From a checkpoint of a small multi-label image tagger.
Model: 48-pixel images, arch mlp_mixer, activation quick_gelu, moe expert_choice, num experts 32, layers 10.
Training: 40000 steps, batches of 128.
Data: trained on Sentinel-2 satellite tiles (TerraMesh), 145000 training examples, 35.3 epochs.
Rows from expert 15 of block 7, named by matrix and row number. Rows with one number belong to one neuron. Each number is 128 + 32 x the weight over the matrix's rms, rounded and kept within 0 to 255. All counts start at 0. Numbers have three digits each.
# up: expert up (model.blocks.7.mlp.up, 32x128x128), inputs 64-127
# down: expert down (model.blocks.7.mlp.down, 32x128x128, transposed), outputs 64-127
up.6:091095128128088128087128128128073128128135128155170128117076128140164126136128070077128128128128128175155146128215128113128067128199128148128128128058128163128128128128156128058143128178128128
down.6:128128128128128128128133162059117128073128146128138128155123128128128216128128078081128128128138128138128128128153157128092128128198140144128128128108128108128132058128138128128128146128128042
up.7:091114102091140128128128140147102108109209147185128128128128128169128128150128093155161028128128178176128106128128145128128128127195128153095128168128128166128228086128128128154153075128103152
down.7:144190128128174128128128128128128128192099125128128128107182116094101133107128128150115153128128095042128128181091044128128128128068128128128128166118170128060105038174128128180174128136068128
up.8:169128128067197084128132128128128165042158187128128128190175128147128196151038128135128078168128110128128184163086091111128170147094173128128128175128111128161069039152188164128118128131128128
down.8:070057157197100128107128076110128168093090128128075128128088128128095128125128163128128182140128128065183124091176074128156128084149171128069128128128173128099095128141128128115133128128128128
up.9:128139080107128179128092128128189128030128128128128118182185085154128139128255128128098105128128063128128128128074094154187179128088128128128142128159128149168128128128148128128128114128128191
down.9:165128052128128105080193147176128074062128100128176156128128044166128128128128121128173093074153175128128128077128128128074128128128115128072128128128147128128175128128169170128128128128177191
up.10:128128128128155071128202186095194080128128128144128128148128133149128128128046172126161102128128180128086128089153156107128186128128141108128097128160128088128128093111140158210128128133128128
down.10:204128147163128128128078068145122128147128179128128161102128128128128128128098128128128209128128101081166150128088054150128128105070152220128128128086128128106106128163128128097156128157128072
up.11:145051128128194105128128184128128170102128162128112128178069227128128128095055056147152125161128195134128128128128098123171128128119184128128128134086122128128128128128128157045128086128128107
down.11:128143128170099128128128059110128128128104171133128128128128098128128128128079128128128098143128110057128056128165056128128128169073153128128169128128135191062128081128128128128157128147128128
up.12:126128128128128128128128128128128128128128162178128128128062077091168149128255128065174128198168077158101175195089128104128128102128074158156128128128128128135128110128128128128133101088128128
down.12:080078097067128095128232140128190095128128128123128128128128042128089128128128164166128128133160152128128110128076128150106150128128112128128101128093128059128128128128128156128131075169128180
up.13:128167117128128128128182145128168128128207128128128089202128128181078128164022086128165114128128178149158115066113105128128128159153188128128128128147128128128128128148183180128128128091128196
down.13:157141083229128128128128059128128167113128128128128128128177128105128110085076128128128190153128102074179128128107066128128128114096173128104153128128142128110098128128128089128128171132118082
up.14:129128128074128128128177141142173186128187128128128128177128128165110128145000128065142128175111172128128118128128114161128128128153170128128128128128128144149096128128154142128161128128140204
down.14:128128088249128151128128048104080189128068192128096128128128162128128128095088104128163173128065097057128128128128055128086128150057203128087161128064175194101107040141133097112195128128128094
up.15:169139114129193093128157144128128175080177116128128103194142092173094191154051127168157213128113149128191150128128017104078198106088128128128154128128128170172019128135170128128174128143128128
down.15:250128128231128128059106000197073177055099177031128152145190135128083047193083128128128128156128128038173128117209045128085128091132216128061214071051128173128100128128128128164128105128208128
up.16:128128031128128177128087128090166128128110128128128128128128128059169090107255128128096157107128074128128105100128128128128128165128092128091142128128128146128128150128072090128128128128096255
down.16:156128035223092128128180153115147137073128088128191114144128019147082128128095128108143038159230148128161128128066016099128180182128193128147128128128128101128128128128128128128188128128128128
up.17:186103128136128128128154128128128128128157128128128128128152157163145128144008154078154128187128166128168181157128128128142138128208128128128124178128143128146102128128128150128164128128146126
down.17:053128128180188128128089037053096156128113128128046128148128128128128128128128092128161147128084128075128128140128033181098128128026128128074161128097163176128063128128155128128234128128128128
up.18:128109141128121128128128128128197165188128074128155128128058118125165121118152128165124128128141126128128085098128192086128128128128128210128128112128128113128128128128128128128128128128138128
down.18:128128108128194128128128128128087111128128108075102128111128128128132128128128199128128128128128128128128128159128128128128128128128091128156128128157097128128149159168197128209208128163095113
up.19:141169128065182061128159128128169173128169168128128083209103128168081128150000134128169128194128172149162128128128097128128159128128191128128154169128128176151128128178151178128165128057153128
down.19:206128128240128128128128038128083191128065180128092174128212128139128128090128119128128216186100128065200128128128061167128123103104181203128128128055148128099081128128128083128128164128128083
up.20:128128196080098128111116079136128128187089086128097128119128128118128128076174175212128097128128128128128128128099133128196128080128110178128166109157147068113128128093101128188139196116128096
down.20:128092128179188082172090128048066114128128128128119128128128075128128128197128208089086128128128137139128192150128044128087099128128096143143077107148078128147141177128177128195227073177128140
up.21:128128128142128098201154128128069167083128128089099118157139167128128128128098128056080184220128128096128165107128076141129126068128148091146128164128159128128026145102128128128159147128089128
down.21:116128133145128128128092089128061128063128083199128149128128128128128070120077153170128095128082159128128090090128128128102128179078155069128174185101128207128054094128128149128183078128128128
up.22:123113201128146128128128128128086128100128128128100140128133174147148166168091126128074128174128128076128128128128128166128091128134128128091128151128128117128128154064128128128156128128128107
down.22:120128140128128128128128066129054128128164128213128128110200128128128128128128128128128128128084118128128128128128075150096128143067128128106170128128145149070065128160128128187195119067128147
up.23:164128128094128070064128128146128199128128191128186128215128089183128255165032128128149128093167106128088170182128072107152128154057128128128181210128128128154134128128182128128187098102128094
down.23:128104197128114128088148128089128128128128128128096128128128128128154128058128128074128208128154106128128117091161128128128128067128105128128128130128128128128052079128128147128128128128096128
up.24:100139118164128128128128128091102128125128128154144092151073128128087128128128128128088128128114128140091105128128144093128128128128134128160099128128128112128133128128145128128103182128128128
down.24:086096128128128128128116128128130105128128155128128111116128132155128128147128128128145152128128128128128128107161163128128128128178151128128128128107128128128128109087128159128128128128173128
up.25:050128054131128163143128092128154128128096128128145090128104128128128083128185128106128068128106144128128054086128212088128128128128197128128128128128128128109173128090180142128155062128128161
down.25:180169128170128128136128144128128128128100177123128128119155075071139128159128128135128084128128098128128176189096058128128148157089092128156128145128128128085128104191128128128162149171078128
up.26:167148128128141084128154149094087185026161175128105128205157087167098128125019128128128128156160178128160157128128036103128182113128164158149164171128110156167044128161161176128185128128146128
down.26:128074124128128128046128019152091169094128114128128154128183128128128073128069128128128128128071152035171128089186074167128128096128128128128160128062157161128063128128166173128146128128128128
up.27:016128128163143128145158164118216097184167158172128081128128066138128128128064128073171056128098128128128108084096205071062188163128155101128101111128109128096194102128118151135128027124128128
down.27:213128128166183128128106128128128156138095203128115128095166064106128128092128128119128165128128073128157151189058053128158143125034128189157128210128128091064124128128188076147126128147078090
up.28:128128128128128087128128138128136128128128128170128128159074145128091107111128128128152058128101128128128084125128164176201147128128128139089128113128128128128158044177128172128128128128128172
down.28:128139138151201128124128098128096128128128156128128128128164117104128128128091125168128128171128120029128128166095060128144128128068128128146128128128203190083141084188128103176207137169060128
up.29:107109128128128128085114146128128128128128128149183128151076079128121141172128080050128086128128128185106128128199128128128108128151128128128128128092128128149093099144128113068128159128128128
down.29:128067106128100158128157128062128128128128086128132128146091128128128173128128084078128088103128128135128128128185128128086128135195148128128128128083135128128128060056095128081128147105160081
up.30:165183109128128100128142128128074186128181128128128128166128128128128200128039133139128133134128135128167189128128014106204146066159055128128128196123153128128096128128128154090179128058146064
down.30:094128155128128128128128017062107128128128128128128128108251128128128093128101128128160179250128128043169128128128128185128128128063128128128185128128118128083061128128128141215199128128128180
up.31:128128128178128108116128128128080164128128128128200128153087108140128128164052072064128128094139128152128183128186157107128069128223128084128096128128161128128119154128172128090141222128137128
down.31:128128112151134128128160162050153128128096128128143128128107128128128128128128128017128128128128128128169168128168166128064035128239128128128128128100128128211142128128128128093128128080128087
up.32:082114120128128128128128128163169128128128128164128128152128155128128076128097167128173045128128128151128101111128128128191128128170175128100128128128128128128187128164128128128128063128101128
down.32:162157128162163128130128092128100128128128181116128128128145076074141128128110137128091128195102107072128096193119046141128160128061128128164128159089156190093128128166128087173170128121082121
up.33:128161128128128128128056128128128128064128128128128111167128128128128128165204128058082128172164128084178090091075066150055056128078128128128167128189101128128078143128108128096128089128128128
down.33:223145097180185128128128082182064128128128105128128128107128073088095034128128205208151128128075156128128128128124074128128189128074150129128128128084128118064128128128163128230176128139111158
up.34:128194128128107128128128128169128121051099165128092150114128128128096103086128072167128066055128128128088128128128192082157187116128128120128128128096128128163155128128128128154128128128091128
down.34:142128128128128128116128128073164140128128128128181086128147105128128128154128128033113128128128108128129128161128146128152133128128128078128128128128128106105128128128128128089128184179100128
up.35:128128128083155128128200137134160128128128128128128102178124179182114128128075128128135128176112186128167128128116080100128135128128155128088128166095098128128074128128128128128128128128128128
down.35:072128128187080128128128025128078128097128159144117147128130128128094128101100128128128128128075113076114127128128074128128128161066152128074128101128190179095128068187128128162206128128128128
up.36:128128128128128128128200110128135156075156128128114128128164161167128119128071164128128139128128138128192165128128051128128150128188128128068128191128128128128094119144163156132128165128128128
down.36:128128128204164128128094025161062149128128140128118148117199128094091066128121128128075138169072128047188128128128062189128164084128128159078175128080182128108095065128189148128214117128166157
up.37:150128128128128076128128104079128180128141177128162088177169128147128215186000128128128123128116185128128186163128081097128128128144178109128128180128112128156048167128148128082128165128138128
down.37:128128128128176128095128128110128140128069128061128128115120167128128128128128082049126128185128128098210128109164074128128060128128174117128128103069128128104076074153141128102128198128112128
up.38:090123128194088128077085128127074167128128128170253165168068149138128142192066039055128128105109128216122177128235138128128098169219161132128128128082111139179128128128128128063148128193128103
down.38:128036080181128105128145146010051128068109149128167128128081128128128190179056021029128091124149157157160171128237128108046043102225128128134128127111141128128128128128155128095151080128110128
up.39:104149128128105128128128128128128128128128158170158128128128113081128141128128128188128128128128096166128128128128128128136128095128128128162087128128128105128128128128128128128128128112128149
down.39:128121128128122128128128167128160128083128128128142128128104128163096128128128128131094092128095148128087128112128163128103139128171128089128135128128128165148128098110128128128114128128160117
up.40:066091128128128140111066128128138097163169099128116128128051128128128128079196128114170092128128100124099089128128170090128098069078186128118128128149143128105141128128128128128128128125094128
down.40:134128128157179128154128128128083128128128128128128128128128050128148128128107173128128128128128120133128172150084058182128109128101105128140128181150128128128152110128225110188128128177096128
up.41:128128128160128096128128128104128128128128169189112141128128068128097164128046092078128162128128168139128205128128202128081101128125128128128128171128128128160128143107128128099128128128128128
down.41:128087128128128128128128128128128168128128159128128128128128128150128128060128128057128128172101139128128128128128128086154128149128155128128169128128128128128128128128128106114128128057128073
up.42:128124189128104090151128128102068128100087128128158128128186161128128204117128128128101181128189090128204229159128052128128096046128128128102128214128128128128057147156128096128128197128115099
down.42:077128128128128128126074011128030128128128076128112124128128110158128079128128128139098128194126152128128125078189128186128039128128135162099128128128128169168100085166176128128227127079204128
up.43:128176188101128128128128156128128091141079128128128128117128128106128128128255144158114157087128109128128128128084128128128128128101139159128128163128128085128097128065128128128128128153092147
down.43:173128102128166128128128049147076128069128080128128128128128067128128128128128128183128087128168154128128128128128016128128102128128128156128128128128128128128128128198128135182189066159139128
up.44:128072128128128163128192128116042107085040163039073128061128187128135128071167166128128128252128128144060159153128128128104128104202169052128128128128083096128128180128128124152105128050171128
down.44:063105094128128073128076051128047128100130128128164128115077128128128133160094128128056064128128128064099128111203021128128128164128169105128084128067192165157128128155099128128180120108174128
up.45:155128172086128128128170180128154128055128160155128128196128128177096128142029128139172123128128185129128128139149128120128128128128128128147128177128095128150066079128168176139128086085128128
down.45:128128129128098181065105043189090180128128163144107160119128128109160049128128159073128153159088107066159128128128057128128128128059168128105128182128139191102089128172128128128180128128128128
up.46:094128128194072119096128119128106170128128128128237128144056128137128131181088067058128128113108128194116151147214151128142081117209128088189076092101117128128128128131138128096137128195128095
down.46:128128119169128106128099161024128135073092128128173128117059128128124211159052047051128098128128128143128128128214128102068043128208128094128128128128128128128128128128141147074128128128128035
up.47:132128128075184077128157128128156128047128172128128094144177128128128170156005128128128128128128152128151128128141119097128169128174091082128128158128107138128084128128128127176128148109128128
down.47:164128149128128156128128085140098169128128128128077139141188128128128080128080128128128194167108104061226149178128073128128128128079170219128130128128172133128102048128200111099153128128128128
up.48:082116110220128128095128128120093156128128110149165128141072108133158128156091086080128128128110141128147166094209193128112077128199128126128128093086145128146128149135135128057128128128128098
down.48:128128110128128105128139128046128128089097128132142128128096128119128177128074074068165106128128110164167128128195162128069060117201128139149128128128128128128128072074128128108128128095128050
up.49:097089170110128160149085128128152098124156073072111128128128154128181128087255128128103128089128116128175066128075128172127128128105104146100128104184128114128128128128128106128126068128144128
down.49:173170128147128128128158074167065085067128081128128108128198064094128128128128237173126105140128128128128128111102048128096128128051092141128128171131128148053162128128128128252197128153095171
up.50:128128128178128147070128128128128142096128128147194128147078128149128121184068075066128137128087111178128170128223160128128065128154170128172092128128128128168128143142139128128128128165128128
down.50:128065079128120113118152162041128128102128128128153128128071102155108196146128062083172098128128128149146176096195128147058128092201148148128128121128091135128128047075101154088121128074128067
up.51:166128093128128071128128147128128211128156172128128128221145128151094234149000128064128128128159179117128197111128083128128141113082220128170181162128097153164048129128180161128128150128107128
down.51:128086150128090128128128040128107176128093128128128186128128163160128128128070128128128193149082141068128128128211046174116100098128199128061128090128128128119063128128128128120128128043169048