{"arch": "mlp_mixer", "model": "multi-label image tagger", "dataset": "Sentinel-2 satellite tiles (TerraMesh)", "train_examples": 145000, "image_size": 48, "crop_scale_min": 0.5, "horizontal_flip": true, "translate": 0.12, "norm": "layernorm", "norm_position": "pre", "activation": "quick_gelu", "mlp_ratio": 3, "layer_scale_init": 0.1, "parallel_block": false, "inner_norm": false, "moe": "expert_choice", "num_experts": 32, "moe_every": 2, "expert_mlp_ratio": 1, "experts_per_token": 2, "shared_expert": false, "patch_size": [6, 6], "layers": 10, "width": 128, "num_labels": 9, "residual_init": "zero_last", "optimizer": "adamw", "lr": 0.0012, "beta1": 0.9, "beta2": 0.98, "eps": 1e-06, "grad_clip": 0.5, "magnitude_pruning": 0.5, "steps": 40000, "batch_size": 128, "epochs": 35.3, "lr_schedule": "step", "warmup_steps": 8000, "weight_decay": 0.0}
Rows from block 7 of a small multi-label image tagger, named by matrix and row number. Rows with one number within an expert belong to one neuron, the router's apart. Each number is 128 + 32 x the weight over its row's rms, rounded and kept within 0 to 255. All counts start at 0. Numbers have three digits each.
Before each expert's rows are labels from the 100 images, of 14976, where the router gives the expert most weight on average: "patch colour" is the nearest of a few named colours to the mean colour under the peak. Only what is clearly more common there than usual is listed. The data: Sentinel-2 satellite tiles (TerraMesh). In brackets: how many of the 100, against the usual share in percent.
# router: router (model.blocks.7.mlp.router.weight, 32x128), inputs 64-127
# up: expert up (model.blocks.7.mlp.up, 32x128x128), inputs 64-127
# down: expert down (model.blocks.7.mlp.down, 32x128x128, transposed), outputs 64-127

# expert 27
patch colour: grey (58 vs 27.5)
router.27:097109139140178143114057118145082107136098110115177118158098090189120160167188164149132117130147144102129103121139144145130058118078099103075107145133159073110118177135115094095134128190143159
up.0:128128020123109148128067117128067156041128103128141128128128128128128185116128068128101063065128128150128130035228128175154128098128192084153128102128180123128128128128087113155135172128128159
down.0:128128128128128022128128112128087128080155128128104092128128128143086128128063162176141128074088128128128135179092135154128128076128178095103128128117151228192128128128128137090128128145130128
up.1:087128128087128126236178099128128128128113210084192179144128128164128128128128128172097128183175128164128145162128128096173128128051128128128128128128089141128128128128128194098128128078152128
down.1:128128227128171152128128058040128128128185189128097128114128128128128128128128128128128174128128128188128128128167140166154070128128128128128128190128004147102128128081127103150115197112149028
up.2:128128172112128128128157128128128128087128128019128128128128128128153128128160156128128207185128182128128128128128078128182128128092111081103173128128027128128128172128130171184128128090128114
down.2:143102153135152128108167177080163136061128182081124128117097128128138128111128128128128203128128133179128039153116128128086016128148123175072128128128064117128135101105100128128092128067128051
up.3:106160113128174070128128170107128128128128107128128128128128128176128157128128172158104090128171169128095180162128128128128146128128098154128128171128140128128128128171173159128144153128128128
down.3:194070149128139128128078090197163170177128128128129128116159128089128195128128128155122128188137080128182128134128128128190189016215128128128128128031128088122128128128087041139128128128113103
up.4:088128128032193128128136128143075096086128128079152152163128128169128128128128145128128162149185160078128175128128128128139128128078128089128128128128128128128128183128176169177084128113093065
down.4:128088161128157149156088148101157128109153128099105109128176128114128128107128128128128157128128112158128113128109128109127092128180110128128128108111003090166128128091079136179079128108128045
up.5:169128128153174156202128098149128117128128079128186107173155122161128237128104128128128128128128131161099150128208193208175160053128128128186100121128166128128066082128145128114155128128128182
down.5:160128128128158128168128067128083125128155128171128081144128090051128128140104078236128128078128128128128128215128128128192137128143156088128128128128128206138128128128128128112128128128128128
up.6:128128128150061177095128128128087174083102228128135128128068128172128128128128105173088094102128128106110128128128157099151068128128128128128079128128138081128128128143153128128145128128128128
down.6:128128036150146049128128128071144128107191128128181106128091128170128148166128128128128072128128164160076079109126128098128072115188155087063096128143170172171128128159128128152128169128128128
up.7:090128157117128128128095213128125132127128157128123128159161128141053084128128128075098128128116192069128134128128068128077115175128134128061093140198078104078149183163166104128103128128091213
down.7:128139128140128128108128128128128134168070100079132107154128128128107128128128117128128128128128128128070071126063155069135164132128110058098128128128128119128128067074052148199128161094120128
up.8:171128105128128091194128128158128180128128128065145128128128195202096161088128073128100128081128176222150128172128185128128128128128128131151196232128194128167156128128056122172207176128128128
down.8:128128128128128102040128079128128153098173128128128059128128164128118128201128128164128128129188148172142128128128140133137169079107166132152078128059123156128067071128128128128128084128128085
up.9:128217128128171128128185128186092128160128128061165128196128078179128128170128128128128128128128191128144143128138128128128128128061128110128159128079072128128161128128128181128097073128128058
down.9:128128194147128171128099200084128134128128128128102128128128152128170161113108040128128173128128143128128128157121169128128078170130094184091181128128059070162128128128121200128100128074128085

# expert 13
patch colour: black (57 vs 16.3)
router.13:098138095073119079211105115099141165164060126178147089116155061087126160131165149121091154127061089110113153158124124115107153118153106162118135204151156137157172151100076099118135082156058177
up.0:128114128143128123128095052151128208187107081178169128128079181128097154128128128139141128095128128128055128128128090106167110128128085176094128148104187077128128128158101128128165197128107128
down.0:128128145128128128059128106128128128128177128128128173128177128128128128128000128128106180161128150095177076128137128089195163067128128128128090128128128128128128128128088112128128085070128128
up.1:128128128148128094128174167128128082128093128128081128128128166136074046191088128128147128128128088069128128070128128192128128217098128069128128056128146128128153099104128128114174128135168166
down.1:086065151141128128128072128128172128128128128209128138140128109092127128128155061128128128073128128128140098128151196145088128128128128128128128137128076128128075164155081089128189128128030089
up.2:128128105128072128142128128128128168155128081128128116171128098128128128128101128128128182105133128128047128128176074128097128203128192201128128128128167128128128128159098144128128128097136128
down.2:094081128128078080106128077186173128128128064242128099128135128098160083128128128128128128078128128128128105060128128170121159059128128148155052118128128051109128195128128101164128128159089128
up.3:155128087128128181146126087173151167147128096128128128128128128112198128059128051128128128128078128128122112128104102128164128096070137195128128162128128087128113116128140128128128162128127128
down.3:128128156128128128059128128188128128128076128128128189128080150128139071175049084119128208165185128088128128148128108128160128105114128172144128128128128075128152128128063056128128153128060159
up.4:108144118167128151128241128121072128128128190128137128159107099152207128128128077170128100128128128176125148170142105080128128128128128128128080128128131128197120069128128128171155128128128142
down.4:128128206128102128082128081128128128161132128128128128128194128109128138172123170128052128032128128128128183175128128114107147100128151128128064128128128138128128203158190128128128085137108128
up.5:128128071084138124154095114128128098128160159039091128172142108128077128108081164085128128128137171148107128128156128128102128121084128204154128133128128128118128143128128155088114128146128128
down.5:202143081151128128128198207128128107128128105170117128128128095083164071063065128164174128208128128128071128128148155110128186128161128128128199128128108083109128128128128128128054089128128128
up.6:128108120109128046182128203118178128128128076128128128151154128101128128175090128128124143128100102101138128128129196149112159128128128128095199177128128208128200128128095162061128129167169128
down.6:128084128128128090128128161088128147084202149128072097128109076153158059128160058128128128096086169177153096058128187128087128146151128233148128128128089110143148128128151161128141095128128128
up.7:162128192165080128128128183128128128025093128156128128128128152148064146100172170068128186128206128128128113110128128171128128128155128128184128128128125188128128128128128128063128208128166111
down.7:128128128128174076128128128050128128052101198097128104128095128163059152194158128149176128128071128128148050017157231128128128167125099106103128128128128128128152130102128128077111128128152128
up.8:128128088128128102128128128111128128095128128128128128128084108116233105128128128170128128128128128128083187144167149058128152128157128128048128128158146128128152128128128123128128128073128128
down.8:089105158095128128128094128172155179097216105143112128128128128150156081128128172099128128085128135095095094023128128167118128128128154128103099128036128053141128128116220148102128104128181128
up.9:119128058088181128159111128125163167128116128177128160168128096128128128128112128128181128043049128128128098119128128128128095181128128212128157166148184128194177128128128123128128128128128090
down.9:128171157156133149128132173080128128070166128128128128128128132143102145094101038128128167114048128198128076128118160128128128137128066128128128128144055096065128099128128128128128162128128087

# expert 1
patch colour: grey (61 vs 27.5); pink (35 vs 8.8)
router.1:139087133077091071146150148112164106172168164141165081087131164100104126094173152100146161129169099091140130158076161128098145119084097146096197164141112090126190185069075128110117082175167174
up.0:142128128124192128035027128182159081154125107197128102173128077128128128128128128196142128087108128128108141128162185083128164194128128154128128149072128128090128128128196128128128111128128128
down.0:128108092096182180128174037128076154156128173128088148139116128128128128128128111053108128095068128161128128088128010103107128122128166151107128160087157128177128097128105181079156128117191076
up.1:128170104128146119051128106128154128161128073128128097166161047154128128191128128128182081094151157089120109088218128089096124171155159128128128150128086128114128128128185128128128113138128128
down.1:074153077128207128128197128128032128128181128128128095130105128128128128102128128062128074057162128128067128069128128106151128128128128167161196178086128128176141128105084169126140128056146128
up.2:082081213146128119212109163095128197128084128128128128128138240100167128128128128068096128128128128128089128128105163128144128128128128128128128128128162142128177128128101128114206154128128128
down.2:128128150205128119128100128114106128128128128036102128145128094105128170128075128152095099105128128132204044128144128128128128128128128128185108194128176128113128161128128128128150079188097128
up.3:128075128176098125235128218104110128128123073128128142128128220128187128128152070106128128175128128128128128078084128075161128128093128128128128128128142159154150128128128128158222128128180128
down.3:111089205161186118172105128076128128128128128083128064128163126128128161128070101155106165128128128149171128160128170151128192128128072128174128188128155105091128128116128113128128128159085112
up.4:107201160128101128149211073115128128116114240049120104128128200181084128099128171128128128104128128182128048162185128128171128122128146090128128128128128147128128128173128128128128192091196111
down.4:128128128128087204163082192168105118128100128097091171150128158175128128128097067164128096092062128128128128046102095128128128162128081098105128072195094128101102156128128166111124128128128128
up.5:128128094154128128128128132128128128172128102128128068128128133099218166128128168128128128098128128097077138128128190123150174091128128117085128128150101128210153128128063128128140128166096128
down.5:073119160128128128167128128098085144128128154128087039128128128156191128128128128128128103073128128128166128095128171128111128128128128182128128229049128121142147128108128146080164084161070076
up.6:094110159151110128203128128073128183128140087087105128110166204128128128128128128128100128155128117168128128147158115128128128172128128128154128128128128128128203128128128090128184158200128128
down.6:163141172209128128128128128094128128057128128033162128114128107109128171128128128128128128128120104128128052128177128051128128128128128120128076128061128128112058128128128128128128128128095128
up.7:128104128093128128184128159128128128128128128136128221152059194150155128128120107128128128128128128128142140097087128065151128128128070128097147128128166109180128028128128128128197102128189128
down.7:076084179128144154186128175128100064128128177128128128107196128161063128128084067209128128128128128128170128208128066128128176128094084128128124096128128070128054169088128128128074128128127103
up.8:048088128128096252171161128128128110128094255128128190128128128148128128111131104109128128128128128166175128175091086128128100128128128112128128128206149128128128128128103137179155119128146128
down.8:148128128128128128128128195190094086130054128100074173121177137128128128102128103128128131128128128066155166128091054136196198138061128128128157128128128128128050138101165128174103128128128084
up.9:128107179128128200153173128128128090128128154101143128128070151187157128090128094094183128147128128128208128128074086170150128128160128128160128056083160117196086128082128128128167128128197128
down.9:065115183128128165192087209128128128128128128111128165110172148128064128128076092147128189194128153128103128186128059128153194128083049128128143128093128091128096128063128128128104128095144128

# expert 31
patch colour: brown (81 vs 38.7)
router.31:123126159147095109103158107161174100069177140162191089103106185162075135137093166104080101081163122146074125152169187086165129113165076096140092103151148135103103199117062114104165144158126095
up.0:128128128093128154128075128128128104170128180128128155106128128139102092127255128225128128128099128128099128128128128143132128075128128128128128128128128117128128128058079128180128128128128208
down.0:128156128178086122163139128098128114072128167111176128128128128080100163166128107128074147071128128146128087128128153065128111128091128114093135128165128166128128178149128128128128060144063108
up.1:083128115085128227067068128128142073128144182128128040087073086128128060128128092128128128109056128109157128128128153128128128128128128098158128082186073128189128152128120143092128128128128128
down.1:128128158170090128220128128128180128128090082085176088155128128106128128190128128128092128146128128182082128195141128128138128158213128128128177152101128123128128128162128128128119128134116073
up.2:193128157128128128128128128215184125128128176090128170142128128128128068128114115115128128128128128085128066148135075128128128168052128150074128128147128128108128084128136128097128124128128147
down.2:191128128062128128128128184228166128142066128143082128139128157128128092117091140128128103128128099128102058128091128128128135107128078176128128054128087128100071088128092128203039054074114105
up.3:099032128128184128128128128208228128128151176146149115090173128170128082128192128128128128128089091087128128128128097128128116128128128128085128128084128128128128046110128090128128128083128128
down.3:220128128129128128077128128191152128168097144128128093148129128101128128133052128128114104090128128186092048128135128128162148128128128079091128128128128131128114113159025105128128128128075126
up.4:128128128128128128153128128149158128195070170186128128128159128128128103128239128128146128092074089148128075128128156128095182128172128128128128137088128129128113128080090106128128128102128255
down.4:167128075132128098128128128128065128100128128128110102141128128121094198133128128128046134051128128128128068144078128066128156194128128128128126158175165128128128158128128128105124128139073128
up.5:061102150128209163128101101176195128128191128128128065128128128191106128128128076128123128128128119128128170148143128064128128114128128155166075128149128075193108128073128128111071135082155128
down.5:199128128168128109092138128226128128128128180097177068128128145112128128234128154198128128128155127192128128128128204177149128128128128119089128128118154128128216128128096128089128128128133128
up.6:099149133103173128128169128128147128128128128133128150128128158128108128128242128184128150128128069179128168188137169128137136088128128109128158128089128128128128128099083128191091166084174128
down.6:128074151194128115116074060128054148128161202128128162092128128128097157128128128128061214128128128097128128074128148169187164128086166104055110128128128157128073128177152102107128128128077110
up.7:206128171128128128188128085176107128128111161158191065185082104179072128169072128085128128128128149128141128047128107128120104128128128128120128128122165128128069079128128136097128128128136128
down.7:128128159086128128128128200128197134067105084105049128128128128128105128111071128071128128151170100128094128128128128140097128101128128128182177128128101092121128082128128128128078128128128128
up.8:128128128100128155166192128145156128128128128156128148128140128128160128128183053166112164084128049128106087127096128106164081128128128128128153224128128113128128128128128128149128089128128155
down.8:140128093152128128128128049128055128141128130128153128128128128095083128162090151064128090128173089128128112196156128120183084191128179128128128201128147191128170123128128128128128128128061128
up.9:099128147106193113128128128128188080128177128110128075154161153207094128086190032131128081111128099128140151128128128094150074128128128154128128128074128102128128043100090128174077149093128128
down.9:197128128153128083100128082199096189128158145085128136128168186128083128166094189128089128153169112184128087109132128209151128092090128047079081128103149178108069128220128066128128128128077128